{
  "dataset": "regions of photos with short descriptions (Visual Genome)",
  "loss": "softmax",
  "encoder_norm_position": "pre",
  "encoder_parallel_block": false,
  "encoder_widths": [80, 160, 320],
  "text_encoder_layers": 6,
  "text_encoder_qk_norm": false,
  "text_encoder_inner_norm": false,
  "init": "torch_default",
  "optimizer": "soap",
  "eps": 1e-08
}
Rows from block 12 of the image encoder, named by matrix and row number. Rows with one number belong to one neuron. Each number is 128 + 32 x the weight over its row's rms, rounded and kept within 0 to 255. All counts start at 0. After the name is the row's rms in percent of the matrix's.
# fc1: MLP up (encoder.blocks.12.mlp.fc1.weight, 1280x320), inputs 192-255
# fc2: MLP down (encoder.blocks.12.mlp.fc2.weight, 320x1280, transposed), outputs 192-255
fc1.833 132 [115 133  98 139 119 158 205 162 117  51  96 138 127 180 161 130 157  80 134 176 149  86 162 113 156 104 116  93  99 119  78 146 142  72 169  67 194 122 118 177 197 156  98  84 169 160  84 133 167 153 174 135 147 132  77 132 104 170 125 137 129 132 136 127]
fc2.833 137 [148 106  93 125 184 171 109 135 168 159 142 129 168 111 140 139 144 154 135 100 141 149 122 152 124 153 150 156 126 142 179 112 137 119 116 129  79 179 105 164 117 154 154 180 165 132 155 126 117 113 105 123 105 122 117 133 160 125 148 144 147  68 127 147]
fc1.834 110 [162  95 130 115  75 128  94 114 159 137 142 173 161 105 110  61 127 172 130 107 100 149  79 135 126  91 117 141 134 149 172 113 113 180  74 187  82 173  58 125  94 155 163 122 184 112 136  94 138 173 162 148 180  51  89  87 150  95  83 132 173  99 170 117]
fc2.834 102 [191 115 115 123  66 115 102 145  91 109  83 157 110 100 173 149 101  58 109  98 107 170 184 149 108 127 123  78 115 111 124 152 132 111  61 122 127  91 219 114 148 151 102 124 139 191 114 129 179  95 130 125 114  88 155 152 121 170 165 108 105  99 106 163]
fc1.835 060 [138 155 131 122 109 150 133  73 116  92 173 174 177 149 114 135 164 123 143  95 103 137  87 171 153 141 153 131 129 118 139 133 178 135  99  92 129 123 127 111 166 102 119  98 132 168 168 150 152 106 176 158 139 121 111 121 109 216 111 102  99 145 160 182]
fc2.835 057 [107  61 117 114 125 138 188 146 151 115  94  84 128 166  98 114 155 132 106 109 166 147 166 127 109 132 107 137 145 158 113  99  67 126  97 140 150 166 155 149 120 221 142 126 114 138  71  59  87 158  99 156 104 166 127 128 136  63  98 117 144 105  81 106]
fc1.836 067 [129 145 155 136 154 181 132 190  95  98 114 149 156 105  92  67 141 160 135 137  66  79  81 123 101 130 131 103 159 117 107 140 116 137  82 122 105  71  99 124 135 116 120 126 139  86 130 141 129 137 156  97  67  57 118 168 147 186 135 137 111  91 143 102]
fc2.836 073 [131 118  53 180 111  93  82  83 125 145 126 114  98 130 111 123 138  91 144 159 189 142 143 133 152  87 120 136 135 149 123  78 125 136 143  83 208 135  83 130  79 138 144 109 114 159 107 131 149 102 130 145 120 179  90  62 146 101 118 139  77 127  94 149]
fc1.837 137 [138  95 143 123 106 155 141  98 135 110 144 100 126  99 175 132 133 102 107 154 130 145 193 146 108 132 139 110  85 120 132 123  77 151 120 131 138 160 121 156 148 174 129 131 170 151  88 108  82  97 134 147 125 199 108 113 108 107 130  88 123 114 120 130]
fc2.837 180 [125 169  81 107 118 102  76  84 150 200 113 155 120 126  96 139  81 150 151 128  98 114  72 113 147  78 177 169 140 131 121 134 163 155 148 162 125 107  99  90 129   7 156 112 106 154  89 160 118 114  98 136 131 132 142 143 127 168 110 129 134 108 129 142]
fc1.838 119 [ 95 162  41  88 105 130 141  98  77 124 108  90 180 129 124 168  91  64 106 131 155 105 121 143 111 104 239 103 138 144 104 168 148 131 107 139 122 135 224  99 115 149 147 125 126 105 118 142 158 192 115  81 107 113 111 163 159 130 127 101  82 128 118 126]
fc2.838 090 [ 97 149  93 122 133  71  74 157 119 115 176 118 150 119 145 156 153 112 153 100  84 110 140  95 143  89  95 119  89 149 123  45 136 117 100 186 138 116  75  37  81 126 111 164  84 136 141 154  91 130 150 102 144 158 167 118 149 136 121  60 143 146  93 167]
fc1.839 117 [155 151 130 151  99 123  81 131 145 147  72 161 163  98 130  99 112 124 126 106 102 142 159  95 136 133 143  77 167 168 109 121 105  91 106 107 144  92 177 106 210 114  96 126 106 155 198 112 100 134 141 164 129  78 132 147  89 190  86 172 104 123 131 183]
fc2.839 097 [ 95 134 107 139  72 123 191 106 128 116 167 100 163 216 103 151 101 103 145 135 196 138  80 156 114 117  97 183  99  75 169 148 132 145 101 154 142 125 108 118  40 164 183 111 149 113  93 126 128 131 113  86 128 201 113 167 164 100 163  98 158 148 121 119]
fc1.840 119 [142 125 205  81  79  89 131 109 139 103  70 101 134 127 168 117 104  71 134 138 152 138 117 148 136 156 100  92 121 165 103 137 149 131 100  91 150  88 154 121 141 162 186 163 130 165 173  91 136 117 153 109 203  90 105 144 102 126 104 153 155  81 162 143]
fc2.840 097 [108 104 111  91 164 120 107  61 108 137 147 136 164 175 120 145 114 206 103 167 135 113 137 129 104 101 126 142 110 161 147 159 115 185  66 116 135 126 127  53 163  67 112 129 107  96 139 157 108 173 120 128  25  95 106  99 117 146 110 132 133  66  80 121]
fc1.841 089 [141 179 196 144  89 116 111  87 112 191 118 119 171  73 111  80  92 125 142  68  65 132 134 109  95 142  97 128  96 152 139 122 128 170  34 132 106 121  89 162 181 126 130 117 160 148 181 180 115 109 112 151 116 101 153 147  97  54 108 140 117  37 155 127]
fc2.841 068 [142 130 111  81 156 108 139 143 142  85 154 113 104  81 161 116 144 121  90 169 135 202 115 155 146  68 116 114 103  77 132 131  83 131 107 117 156 120 132 108 129  96 124 125  90 151 139 125 123 162 114 146 146 136 143  61 113  95 103 149 130  84 136 139]
fc1.842 058 [107 177 136  74 150 169 129 183 131 174 117 180 112 140 112  85  64 166 159 148 116 137 124 164 118  97 133 150 101 126 139 104 134 131 114 172  98  99  81 159 136 215 153 151 176 130 124 150 107 119 168 117 127 129 114  81 125 112 192 129 119  86  96 178]
fc2.842 044 [153 109 134 149 138  91 135 103 157 110 152 145 120  95 171 139 193 140 124 177  77 136 128 107 127 163 161 146 204 130 134 140 108 141 152  85 156 119 139 154 118  53 110 129  83  86 128 118 144 132  69 148  97 115 129 167 152 125 111 161 119 126 144 120]
fc1.843 153 [132 109 117 148 115 137 168 167  45  86 138 106 136 109 143 138 117 103 105 150 109 140 148  91 125 153  87  99 130 154  99 143 121  99 160 160 113 126 120  95  96  71  96 145 139 113 180 147 132 167 162 105 164 144 108 192 132  98 123 130  79 125  81 137]
fc2.843 132 [ 89 128  84 147 106  96 143  99 112  80 140 124  89 138  96 103 127 212 187 143 100 148 132 103 115 130 127  95 165 133 160 122 155 138 139 124 134 184 140 113 171 119 120 139 186 202 219 110  78 158 108  70 132  83 104 128 114 121 126 116  48 125 117 101]
fc1.844 140 [110 172  50 126 114 133 143 124 154 137  78 142  96  84 126 198 143 223 128 141 134 121 157 131 171  97 101 153 150 102 186 140  83 161  87 170 151 147 205  69 156 141 111 126 129 142 142 147 117  81 125 102 181  97  91 112  86 132 184 108 156 128 100 106]
fc2.844 129 [144  88  88 128 129 135 129 149 182 146  96 147 120 131 111  98 133 119 162 173 160 130 142 192 152 151  52 121 134 136 134 156 158 118 154 151 109 125  87 123 137 120 104 153 147  87  88 167 185 116 119 141 125 154 149  86 133 104 163 135 131 110 152 116]
fc1.845 080 [137 155 171 146 111  62 134 153 108 148 109 126 125 141 175 142 139 107 127  91 124 168 158 127 176 175 128 114 205 149 157 131 131 158 131 123 135 101 149 108 154 172 107 167 178 127 157 161 152 161 191  85  89 157 128 103 139 101 126 143  35 119 134 113]
fc2.845 064 [148 119 126 129 112 158  88  96 168 202 129 117 105 148  84 125  90 126 145 162 164  54  68 103 138 103 133 137 125 119 164 114 112 131 169 111 103 155 105 104 107 117  92 152  86 133 108 121 121 156  86 137 192 113 155 129 156 122 132 129 174 124 101 137]
fc1.846 126 [193 150 156 182  96 106 128 127 158 176 150 167 119 110 113 120  65  62 103 186  64 197  58 133 119 130 123  97 123  81 129 169 161 118 151 130 107 155 143 118 118 107 169 110 126  97 129  94 150 139 138 130 121  96 141 116 101 124 118 107  96  95 140 121]
fc2.846 117 [ 69  92 120 110 157  89  93 116 118  94 103 109  79 155 121 125  66 161 162 136 133 108 128 110 109 151 124 150 120 201 115  90  90 148 141 182 124 103  87 182 176 120 166 127 128  58 163 132 118 144 185 146 175  98  89  75 127 123 119 185 187  87  82 119]
fc1.847 137 [136 180  81 115 113 100 119 186 127 171 117 143 162 120 127 124 117 135 129 168 135 100 159 111 189 159 105 123  63 125  90 130 184 148 120 152 178 119  86  85  80 146  86  64 155 141 165 136 170 164 164 129 161 117 116 152 130 153 124 137 148 102  98 120]
fc2.847 102 [119 134  99 109  88 135 122 112 122 124 116 125 147 124 138 155 195 158 101  99 130 157 128 117  67 158 125 153 159 143 172  83 121 177 112 176  84 142  56 130 174 130 159 144 142 120 104 160  88 180 108 142 132 140  88 151 144 130 151  83 127  53 104 148]
fc1.848 092 [151 178 140 100  60 163 125 110 179 126 163 139 165  77 187 104 107 155 109 144 148 148 136 139 136 109  91  77 128 124 154 137 126 111 120 146 132 152  57  74 139 166 156  89 174 160 173 132 186 151 193 137 120  63 122 182 120 102 123 170 170  79 139 131]
fc2.848 071 [123 168 102  91  55  78 109 119 105 114 101 106 104  89 160 186 140 102 130 133 133 145  98  99 110  91 162 118 113 138 146 124 109 145 148  95 123 136 110  91 172  88 159  84 123 123 174 145 156 169 162 179  77 111  81 132 125 163  85 125 120  84  77 134]
fc1.849 091 [109 108  67 144 170 176 172  70 145  97 141 122 152 101  89 168 123 148 120 156 142 135 109 173 224 139 158 134 174 174 101  88 106 151 107 110 155 128 120 147 158 113 149 140  88 209 141 120 120 111 118 127 147 142 131 110  94 204 141 108  67 125 160 197]
fc2.849 103 [168 116 179 108  67  65  60 168 144 152 134 144 113 181 134 101 101 122 138  98  82 142 123 121  58  66 107 134  98 120 167 162 101  84 136 153 130 134 165  81 103 148 108 152 177  59 128 157 143 150 141 110 114  94 175 123 113  97 109 141 191  96  85  80]
fc1.850 088 [153 146  98 123  75 195 139  94 109  85 147  93 160  52 133  87 121 144 119 121 165 169 126 126 118 107 104  97 123 165 106 159 148 119  88 124 133 195  93  99 147 200 181  47 156 165 135 133 156 174 175 116 154  70 133 141 109 146 115 111 148  51 161 148]
fc2.850 081 [103 174  77 117  92 101 141 130  97 112 119 134 120 140 153 181 129 135 127 118 127 143 115 130 163 113 156 112 114 157 122 164 114 163 146 136 144 185 143  97 165 136 163  79 148 143 143 159 158 175 182 173 105 118  78 119 111 160  91 111 127  64 115 135]
fc1.851 084 [138 122  85 185  98 138 114  92 127 147 122 142 104  52 126 123 132 153  74 147 130 118 122 143 102 197 148 128 203 159 170 196 155 163 112 149 100 168 160  83  75  92 149 169 128 114  40 107 147 139 139  85  90 119 127  88 119 123 161 102 104 148  98 168]
fc2.851 079 [128  64 138 136 174 114  94 144 135 163 107 127 126 133 121 172 136 125 140 101 107 127 140  97 152 121 156 146 114 106 154 121  65  89 130 101 155  69  63 123 146 125  91  80 113 136 145 148  96 118 151 133 146 128 155  69 121 151 120 155 158 129 139 103]
fc1.852 075 [108 148 180 111 104 117 110 112 108 132 125  96 136 127 146 121 119 103 118 167 142 129 133 116 148 112 138 112 129 138 111  98  95  78 116 130 105 168 131   8 185  34 137 149 134 109 172  90 117 146 140 146 157 109 106 120 105 121  92 135 179 168 108 187]
fc2.852 074 [159 130 111 130  93 134 100 137 108 110 139 138 144 119  92 141 170 122 124 135 144 150 148 114 164 171  91 140 129 123 113 126 129 148 148  97 159  98 123 196  66 200  99 117  88 159 112 150 106 133 133  82 118 151 127 140 176 147 119 110  84  99  82 104]
fc1.853 133 [178 156 114  89 124  94 186 148 128  40 172  75  79 123 183 151 102 130 131 137  70  94  93 154 118 135 130 132 140 128 159 115 223 123  77 148 142 129 152 143 158  72 159 107 170 127 181 158  98 112 112  99 139  32 157 109 112  85 105 105  82 101 114 166]
fc2.853 165 [155 119 108 137 163 182 104  83 143 143 115 142 123 196 111  70 114 190 176 107  98  92 159 201 115 165  97 106 123 188 145 118 134 153 140 173 136 201 122 112 167 147  74 113 136  77  62 131 137  98 127 103  86 168 154 134 133 105 171 124 132 127 172 105]
fc1.854 072 [141 156 156 163 131 146 119 110 117 159 118 128  77 161 171 117  84 139 143  91 130 132 180  93 121 202 108 130 101  65  81 182 178  86 127 125 168 124 133 165  80 184 106 149 201 133 131 131 150 152  95 172 115 138 102 167 158  95 101  88 153 120 137 122]
fc2.854 077 [ 83  97  57 101 126  92 142 145 118  94 181 151 164 125 119 167 154 146  84 186 128 159  96 171 143 116 150 143 127 116 169  72  86 177 158 136  39 151 142  89 179  81 116 128 102 106 118 118 133  73 113 109 153 132 153  67  71  90  97 137 140 139 131 115]
fc1.855 097 [ 84 103 169 128  81 151 159 142 127 127 181  67  88 126 104  80 172  97 136 144  77  81  81 138  93 139 171  54  92 131 141 106 108  98 106 146 166 183 170 136 125 148 155  85 130 115 216 126 137 114 168 157 180 148 138  87 145 167  92 131 194  94 133 185]
fc2.855 092 [176 109 129  94 176 104  85 108 143  71 145 124 149 127 180 184 115 130 114 114 180 128 170 167 114  92 115 147 156 132  92 126 162 154 114 141 117 110 108 119 153 141 124 125 126 146  75 118 114 159  95 138  52 122  85 110 103 103 128 148 108  86 104  82]
fc1.856 081 [132 116 124  93 121 114 119 166 140  72 120  82 146 173 155  62  96 101 126 138 138 138 147  87 153 120 103 111 110 117 158 139 130 126 148 131 141 153 195 129 138 232  91 132 154 105 134 119  88 135 172  93 130 124 118 129 148  74 101 129 137 101 115 127]
fc2.856 107 [ 95 123 120 166 147 173 189 113 127 169 159 191 103  58 106 168 105 215 142 142 132 122  83 161 108 175 166 161 210  97 157 122 103 170  76 124 107  97  71 156 164  68 129 160  97 147  65 129 156 104  84 188 153 189 124 114 122 199 142 131  69 178 122 141]
fc1.857 101 [128 131 137 161 108 109 142  64 166 127 132 153 119  64  98 153 138 160  75  94 128 134 112 133 143 150 152 171 176 152 111 176 120 110 115 128 167 141 151 164 118  79  95 156 129 195 168 135 132 120 144 164 157 125 110 111 131 156  65 137 164 180 114 160]
fc2.857 106 [162 125 104  88 104 152 164 148 116  86 157 121 149 241 148 106 151 112 139 112 146 113 122 125 115 118 116 121  27 141 165  84 115 102  99 110 149  96 167  83 149 183 181  78 143  69 122 125  95 122 130 126  76 156 158 164  93  89 167  68 109 114 155 115]
fc1.858 064 [ 96 100 140 134 151 137 136 157 139 118 136 114  93 132 132 103 126 122 130 139 113 128 116 131 127 154 162 134 147 187  92 140 167 147 176  85 163 158 131 100 140  61 156 156 139 150 110 176 119 145 153 128 156 118 173 173 113  68 195 167 116 134 108 170]
fc2.858 065 [146 177 153 124 119  98  73 119 134 132 105 107 116 142  85 158 105 151 121 154 164 178 135 122 128 131  50 100  86 117 132 102 146 157 124 172 105  66  87  93 134 168 104  88 148 125 174 113 117 138  93  79 127  93 114  98 159 171 112  97 152 111 122 102]
fc1.859 050 [144 103 132 188  72 135  95 124 142 133  94 116 182  72  86 151 169 157 141 117 131 126 118 147 114  80 138 122 147  73  98 143 106 124  82 158 122 175 138 174  69 153 149 163  64  78 114  53 112 161 128 197  85  82 133 108 125 144 139 118 128 117  97 124]
fc2.859 043 [134 151 109 123 182 119 196  98  74 112 173 176 129 135 172  97 119 122  98 123 125 111 140  74 110 130 124 145 103 171 147 125 125 126 138 124 150  79 131  87 160 119 121 109 190 203 155 161 142 137 180  97 106 186 113 142  89  97 103 126 106 141 180 133]
fc1.860 114 [114 139 161 141 102 101 126 112 135 159 139  96 155  49 116  91 161  90 166 150 121 117 119 122 176 105  73 158  88 153 151 129 159 154  88 123 164 117  75  88 123  61 137 116 163 139 151 138 139 124 130 158 112 133 109 172 103 108  80  96 123  92 136 129]
fc2.860 107 [143 154 139  97 104 124 150 110 139 126 186 130 135 157 154 114 156 131  84 160 134 168 121 147 135  82 110 130 120 122  97 149 112 116  73  74 136 168 154 129 158 134 148 102  78  52 169 146 134 130 144 178 105 157 106  99 119 170 159 159 141  99 133 110]
fc1.861 100 [172 122  91  79  82 115 128 116 109 136  81 120 137 108 157  64 161 188  90 183  95 183 115  85 121 102 109  96 121 106 148 154 127 121  42 174 137 145 154 127 139 139 206 105 143 127  98 110 158 162 132 121 161 123  73 131 136 131 145 161 188  75 115 104]
fc2.861 084 [ 83  97  85 128 139 112 156 117 168 131 113  95  94 138 121 154 126 131 143 154 133 117 123 169 126 119  85 141 164 109 175 109 123 128 171 100  89  91 111 100 142 142  75 150 129  86 137 123  95 159 143 168 133 154 102 114 139 131 140 166 133 116 110 124]
fc1.862 109 [140 154 111 131 136 171 170 114 130 129 123 102 136 100 172 132  90 116 154 125 160 168 135 114  72 169 133 124 120  87 118 172 188  98  79  97 145 161 120  87 193 187 128  78 141 122 124  97 155 125 159 130 151 114 123 123  89  84 152 166 172  95  88  99]
fc2.862 076 [ 84 168 120 143 108  87 172 136 119  88 103 139  76 112 169 140 106 133  87 126 125 168 133 139 134  59 152 146 148 150 162 133 121 154 146 150 109 136 142  79 182 128 155 120 100 124 160 133 148 142 147 175 168 110 103 123 106 108 108 124  97  98 107 128]
fc1.863 114 [154 108 149  45  89 178 140 101 172 158  85 127 148 136  69 105 143 119 178 111 117 148 146 116 127 130 146 100 189 154 125  95 180  83 100  85 159 194 101 138 175 147 134  91 141 138 132 105 176 132 153 172 152 128 122 128 157 181 149 132 199  93 148 142]
fc2.863 102 [148 119  65 184 140  60  83 114 172 116 164  61 137 117 126  76 145 162 135 131 113 154 119  73 122  98 154 116 146 129 143 146 159 142 141 108  82 100 142  86 106 119 140 200 142 187 159 128  67 203  51 109 111 111 132 144  80  89 162 126  70  94 118 136]
fc1.864 087 [159 126 146 144 119 175 156 107 130 126 111 110 146 155 130 113 132 123 177 140 125 194 125 151 127 122 141 125 178 128 126 137 120 120  24 171 109 176 146 103 157 147 198 108 165  87 145  81 129 163 114 144 150 140 154 135 146 137 136 152 102 113 211 126]
fc2.864 077 [157 107 172 120 176 125  95 181 209 154 119 156  99  92 120 108 160 145 103 119  91 116 111 145 148 158 161 160 120  62 144 117 148 159 167 130 112  83 102 115 141 107 103 188  79 166 145  99 138 118  93 167 107 124 137  62 101 140 130 115 105 121 150 109]
fc1.865 063 [135 136 117 150  54 138 164 154 119 138  98  99 107 153 106 163  84 139 139 140 169 105 146 169  51 145  80  88  25 133 117 103  99  96 128 137 133 154 155 127 124 181 133 157 118 100 137 139 106 136  95 186 126 141  84 146 178  71 173 111  97 111 161 145]
fc2.865 063 [ 89 130 161 103 198 146  83 131 145 116 154 106 121 122 179 106 160  97 133 135  91 125  80  86 165 107 134 166 219  80 144 175 181 151 129 132 103 121 115 156 152  88 129 126 137 141 101 118 146  93 183 101 134 143 151  74  60 163 149 153 155 147  95 129]
fc1.866 112 [220 156 184 181  87 125  99  67 115 150 154 166 124  83 123 117 134 131 138 170 166 119 168 164 155 172  84  90 100  84 157 130 142  79  97 120 139 131  96 154 158  82 128 118  56 132 210 106 142  54 167  80 112 162 135  98 145 194 100 156 131 136 128 127]
fc2.866 112 [103  94 130 105 146 125 154 108  66 109 147 154 104 179 171 121 162 142 144 112 109 154 130 117 114 104 209 142 151 101 138  89 116 154 166 111  90 120 141  98 110 157  92 146 159 169  76 116 123 149 105 197 100  59  68 164 140  81 164 127 107 120 102 117]
fc1.867 091 [183 135 111 131  83 153 153  98 158 100 111 130 153  63 145 121 115 158  95 118 177 179 125 127 121 150 104 113 149 150 127 171 152 161 108 155 133 170  96 122 131 164 148  74 163 157 127 116 188 176 176 148 133  47  91 142  69 151 140 136 103  89 160  97]
fc2.867 076 [114 157 113  96  57  76 113 130 126 109 111 135 115 118 147 160 137 117 108 119 147 157 100 127 140 117 132 151 133 140 110 147  82 180 121 125 113 154 159  94 177 111 169  97 123 152 152 143 164 185 159 192 106 120  51 138  99 139 121 121  78  78  97 115]
fc1.868 096 [123 120 105 153  70 120 190  81 171 128 119 106 147  64 155 146 139 151 184 194 148 139 184 135 160  91 167  99 140 146 134 146 153 124 124  81 144 209 164  99 124 148 193 137 184 166 144 136 156 155 111 165 197  59 123 105 167 102 115 148 157  71 154 127]
fc2.868 091 [107 139  98 131 163 176 107 151 116 100 135 121 160 149 125 150 163 171 195 110 138  88 114 115  97 170 118 138 106 126 144 144 113 189 137 133 152 133 126 119  73 161 112 135 147 175  60 104  77  75 133  67 137 141 161  83 125 129 174 111 153 141 146 173]
fc1.869 122 [111 162 125 110 147  95 143 110  60 103 100  86 136 130 100  77 127  80 109  96  94 122 157 169 143  91  84 177  82 112  93  98 157 188  63  79 127 134  67 121 162 113 137 109 190  99 106 129 111 153 109 171  95  98 156 112 145  78  95  89 117 130 162 126]
fc2.869 104 [148 140 133 146  97 137 110 111 140 107 101 141  60  40 148 127 108 122 142 132 128 109 124 152 161  84 186  98 109  82 127 156  80  70  91 120 163 146 180 146 125 165 150 117 113 148 161 127 129 123 160 127 128 117 130  76 134 167 153 164 171 124 122 116]
fc1.870 117 [ 56 156 106 113 122 139 114 114 154 169 111 117  95 116 153 140 107 124 118 123 118 142 149 155 123  94  93 160 140 106  60 115 102  79 110  93 112 135  71 103 157 137 115 143 183 216  43 148 124 126 121 198 165 142 161 129  69 102 144 160  56  97 129 115]
fc2.870 148 [175  91 100 144  96 118 116 175 128 132 121 135 143 113  95 119  83 153 119 134 182  85  93 103 117 144 169 158 133 145 130 144 138 103  89 106 137 127 122 117  58  87 128 119 101  94 162 152 136 120 124  71 162 102  81 156 134 106  91 149 144 159 123 123]
fc1.871 067 [144 159 129 145 133 136 134 100 138 139 205  97 140 145 112 111  87 136 150 143 131 176  61  72 135 111  98 108 129 143 171 143 144 142 151  91  68 130 139  65 169 170  69 154 123 130 164 129 101 102 174 149 131 144 125 181  99 148  70 136 127  63 140 157]
fc2.871 064 [ 78  88 132  80  62 135 120 161 158  94  92 111 139 123 115 170 172 131 105 142 150  80 145 176 120 161 176  99 143 107 122 111  80 111  57 142 174 157 126 213 116 107 137 112 137 121 115  91 126 138 107  99 124 152 138  65 137 150 135  81 132 187 139 111]
fc1.872 109 [182 161 189  83 120 135 149 116 113 106 114 102 117  84 168  75 116 109 148 150 179 125 142 133 151 131 128 116 133 140 138  87 113  83 110 113 153 126 100 115 196 195 139  94  89 197  49 114 129 122 201 129 162 174  86 157 139 120 107 128  90 105 131 139]
fc2.872 130 [133 116 122 112 138 152 136  59 116 144 136 133 124 107 123 133 127 206 132 156 122 131 154 159 106  87 148  94 132 158  85 112 162 155  99 117  98 155 151 159 113  48  52  73 206  71  76 129 138 132  95 133  71 100 114 148 122 119 107 100 141 111 112 107]
fc1.873 071 [127 164 154 156 122  60 100 181  97 134 127 126 107 184 127 137 129  96 105 110 145 103 146 133 152 128 112  91 114 112 111  82 129  95 127 128 171  90 123 113 109 167 160 126 191 149 161 153 118 102 140 105 154 118 154 116 176  79 169 146  75 100 125 141]
fc2.873 071 [109 157 159 115 150 174 118  75 143 158  97 130 131 107 157 106 103 146 150 184 119 170 109 123 114 115 115 197 139 106 156 203 141 160 154 130  54 146 135 132 122 122  86 149  57  89 134  90 122 144 129 122 111 124 108 161 101 165 122 157 192 141  90  96]
fc1.874 093 [142 162 103 120 133 117 110 143 136 128 131  82 105 112 125 169 130 132 145 149 146 128 159 217 121  93  87 168 123  81  19  89  99  66 107 109  95 181  68  98 147 133 104 148 165 142  82 168  95 164  91 176 144 129  90  95  95  73 102 110 104  88 156  80]
fc2.874 099 [131  93 109 147 151 136 134 160 131 114 121 166 147 144 119 105 108 128  79 154 162 130  85 100 135 159 167 150 139  85 129 114 113  83 114 122 124  96 150 101  35  72 138 129  74 118 189 157 145 123 129 113 149 150 117 161 139  92 115 132  93 160 103 179]
fc1.875 143 [171 151  85 154 113 102 103  76 120 141 161 142  94  91 108  91  96 108 132  92 136  92  96  80 162 121 128 138 156 124 130 125 155 112 114 150 176 136 106 154 119  81 112 108 128 177 172 117 140 190 132 152 152  92  99 133 136 180  84 124 150 137  86 192]
fc2.875 138 [137 141 133  91 106 120 144 152 116 157 107  97 141 196 141 160 120 117 120 102 143 192 173 170 105 105 101  87  83 140 177 151 140 140 104 127 123 116 192  69 123 184 124  75 108 120 110  71  95 101  89 126 129 128 117 104 103  95 150 109 146  74 161  91]
fc1.876 073 [ 92 137 153 143 162 142  78 158 132 158 113 116  86  95 125 177 113 114 134 166  62  86 129 189 104  78 102 138 102 175  89 134 108 124 129 109 176 145 137 108 128  73 152 137 106  96 169 106 119 183 142 116 104 120 130  80 113 108 162 168  82 112 113 143]
fc2.876 062 [160 126 153 102  93 117 127 131 137 108 114 128 158 130 119 101  84 131 122 128 197 180  94  88 123 177  81 114 169 107 114 124 134 139 116 137  65 118 101 123 105 147 104 149 131 182 110 114 150 116 120 117 197  96 125 163 172 175  96  78 141 172 158 132]
fc1.877 103 [132 132 116 124  86 114 128 182  82  97 140 156 116  96 196 144  43 106 163 117 114 106 119 120 167 114 130 199 124 152 134 162 119  86  82 163 208 131 160  43 169 121 207 143 129 126 105 176 152 123  88 105 147  25 130 201 106 115 127 117  93 135 132 150]
fc2.877 091 [111 104 109 131 142 129  50 105 128 107 111 133  80 107 113 114  79  82 107 169 133 106 127 150 140 105 125 149 165 161  89  98 116 215 139 108 116 184  43 134 145  46 146 148 122  99 133 153 125 127 123 145 120 145 155 136 113 106 140 141 118 106 117  70]
fc1.878 055 [111  90 161 130  87 117  87  82 160 142  86 159 130  96 128  66 161 134 120 157  87 109  94 141 174 133 119 127 175 202 139 117 154  92 153 106 139  70 116  59 140 132 143 143 150  82 128 190 157 167 179 133  97 109 128 151 149 124 119 166 163  93 116  66]
fc2.878 060 [122 158 145 120 177 130 111 153 103 109 122  95 149 175 117 155 121 137 115  92 188 132 161 104 122 148 134 123 104  81  86 148 137 158  95 182 113 185 132 179  83 106 130 135  96 156 143 136 129 111  88  99 175 120 149  73  98  98 127  88 119 145 157 163]
fc1.879 114 [113 150 122  81  90 136 188 164 181  98  84 150 137 124 150 115 108  75 145 180 136 111 158  85 116 110 156 114 142 181  78 155 140  94 154  67 162 127 118 116 190 144 106 103 179 112 163 139 120 185 166 154 173  97  65 136 109  80  70 143 111  97 108 119]
fc2.879 129 [110  84 121 150 186 187  73 124 147 189 148 146 114 139 114 147 150 173 160 140 123 139 127 149 150 122 146  76 129 114 211 107  91 116 131 165  76 186 109 168 140 138 100 126 138 168 161 106 166 118  77 143 146  91 111 105 171 161 104 170 133  62 196 134]
fc1.880 062 [138  87 127 136 152 155  99 130 109 126  52 197  83 117 140 123 139 142 104 199 194 164 168  91 140 123 144 102 139 140  79 117 123 109 151 116 128  81 145 131  93 174 142 105 133 132 108 120 149 142  90 144 135  92 154 134 206 176 110 106 134 128 139 167]
fc2.880 066 [158 155 114 170 152  80 134 149  99 122 164  78 146 131 131 102 161 101 147 115 113  99 117 167 116 116 100 152 124  70 163 110 125 139 127 117 142 167 114 130 159  86 154 156  81 133 154 176 125 111 149 120 115 132  70 117  90  46 170 181 100 116 141  82]
fc1.881 062 [145 142 118 100  81 155 155 138 124 156  94 167 107  78 136 107 101 173 119 163 100 116 141 123 108 134 120  91  91 168  89  98 111  57 157 140  96 119  58 107 152 224 139 130  87  93 120 103 145  90 132 153  51  57 173 122 136 157 174 166 162 165 123  74]
fc2.881 064 [ 37 131  84 122 166 130 117 115 142  90 157  63 123 157  91 132 160 116 130 133 177 145 109 112 123 148 140  91 190  89 242 119 130 179  74 131 172 123 143 156 106  44  93 130 151 120 100 144 124 147 117 134 185 179 110 121 150  91  96 123  53  87 143 141]
fc1.882 127 [149 151 155 127 118 115 129 114 109 130 117 139 132 115 143  71 134 116 155 196 167 118 186 117 156 152  96  47 152 124 135 104 103  94 129 106 155 112 147  94 255 169 136 116 134 173  70 112 133 108 212 133 138 145 122 178  95 119 106  97 118  96 103  91]
fc2.882 113 [159 101 139 107 161 157 142  65  91 151 144 141 158 142 130  99 108 187  89 128 144 118 174 166 115  87 176  88 140 159  76 128 135 163 107  96  78 148 147 155  94  78  66  84 161  88  91 119 122 169  96 137 103  67 130 142 147 123 115  89 171  81  85 130]
fc1.883 052 [162 177 143 120 123 177 152 106 156  58 117  83 122 147 127 169 123 120 168 108 146  96  84 132 128 122 113 147  69  80  96 156 143 116  93 138 117 167 111 127 119 176 121 116  79 165  71  60  82 109 118 150 143 168 124  82  85 154 106 162 122 135  59 123]
fc2.883 048 [ 69  84  64  93 128  77 126 142  96 128 130 172 132 123 133 155 121 140  92 108 119 119 164 134 132 102 186 122 178 136 142 118 103 103 111 121 121 113 169 120 147 125 143 154 180  72 154 146 165 133 151 138 126  82 133 166 130  90 125  98 139 141 175 105]
fc1.884 095 [106 149 165 100 129 175 137 114 136 173 109 136 147 117 153  85  82 167 125 145 107 149 127 138 100  91 123 111  97 118 145 141  99 124 152 131 132 148  57 119 180 133 140 145 142 116  66  58 108 124 153 134 142 122 139 142  84 105 154 103  82 108 118 106]
fc2.884 093 [ 88 130  99 116 150 118 102 115 151  83 147  99  81 119  81 148 166 147 123 181 138 132 168 131 161 170 135 152 170 137 153 127 162 168 108 146  97 129 134 141  89  61 115 129 125 119 130 174 149 126 108 138 114 132 137  95 137 148 132 144 182 123 146 142]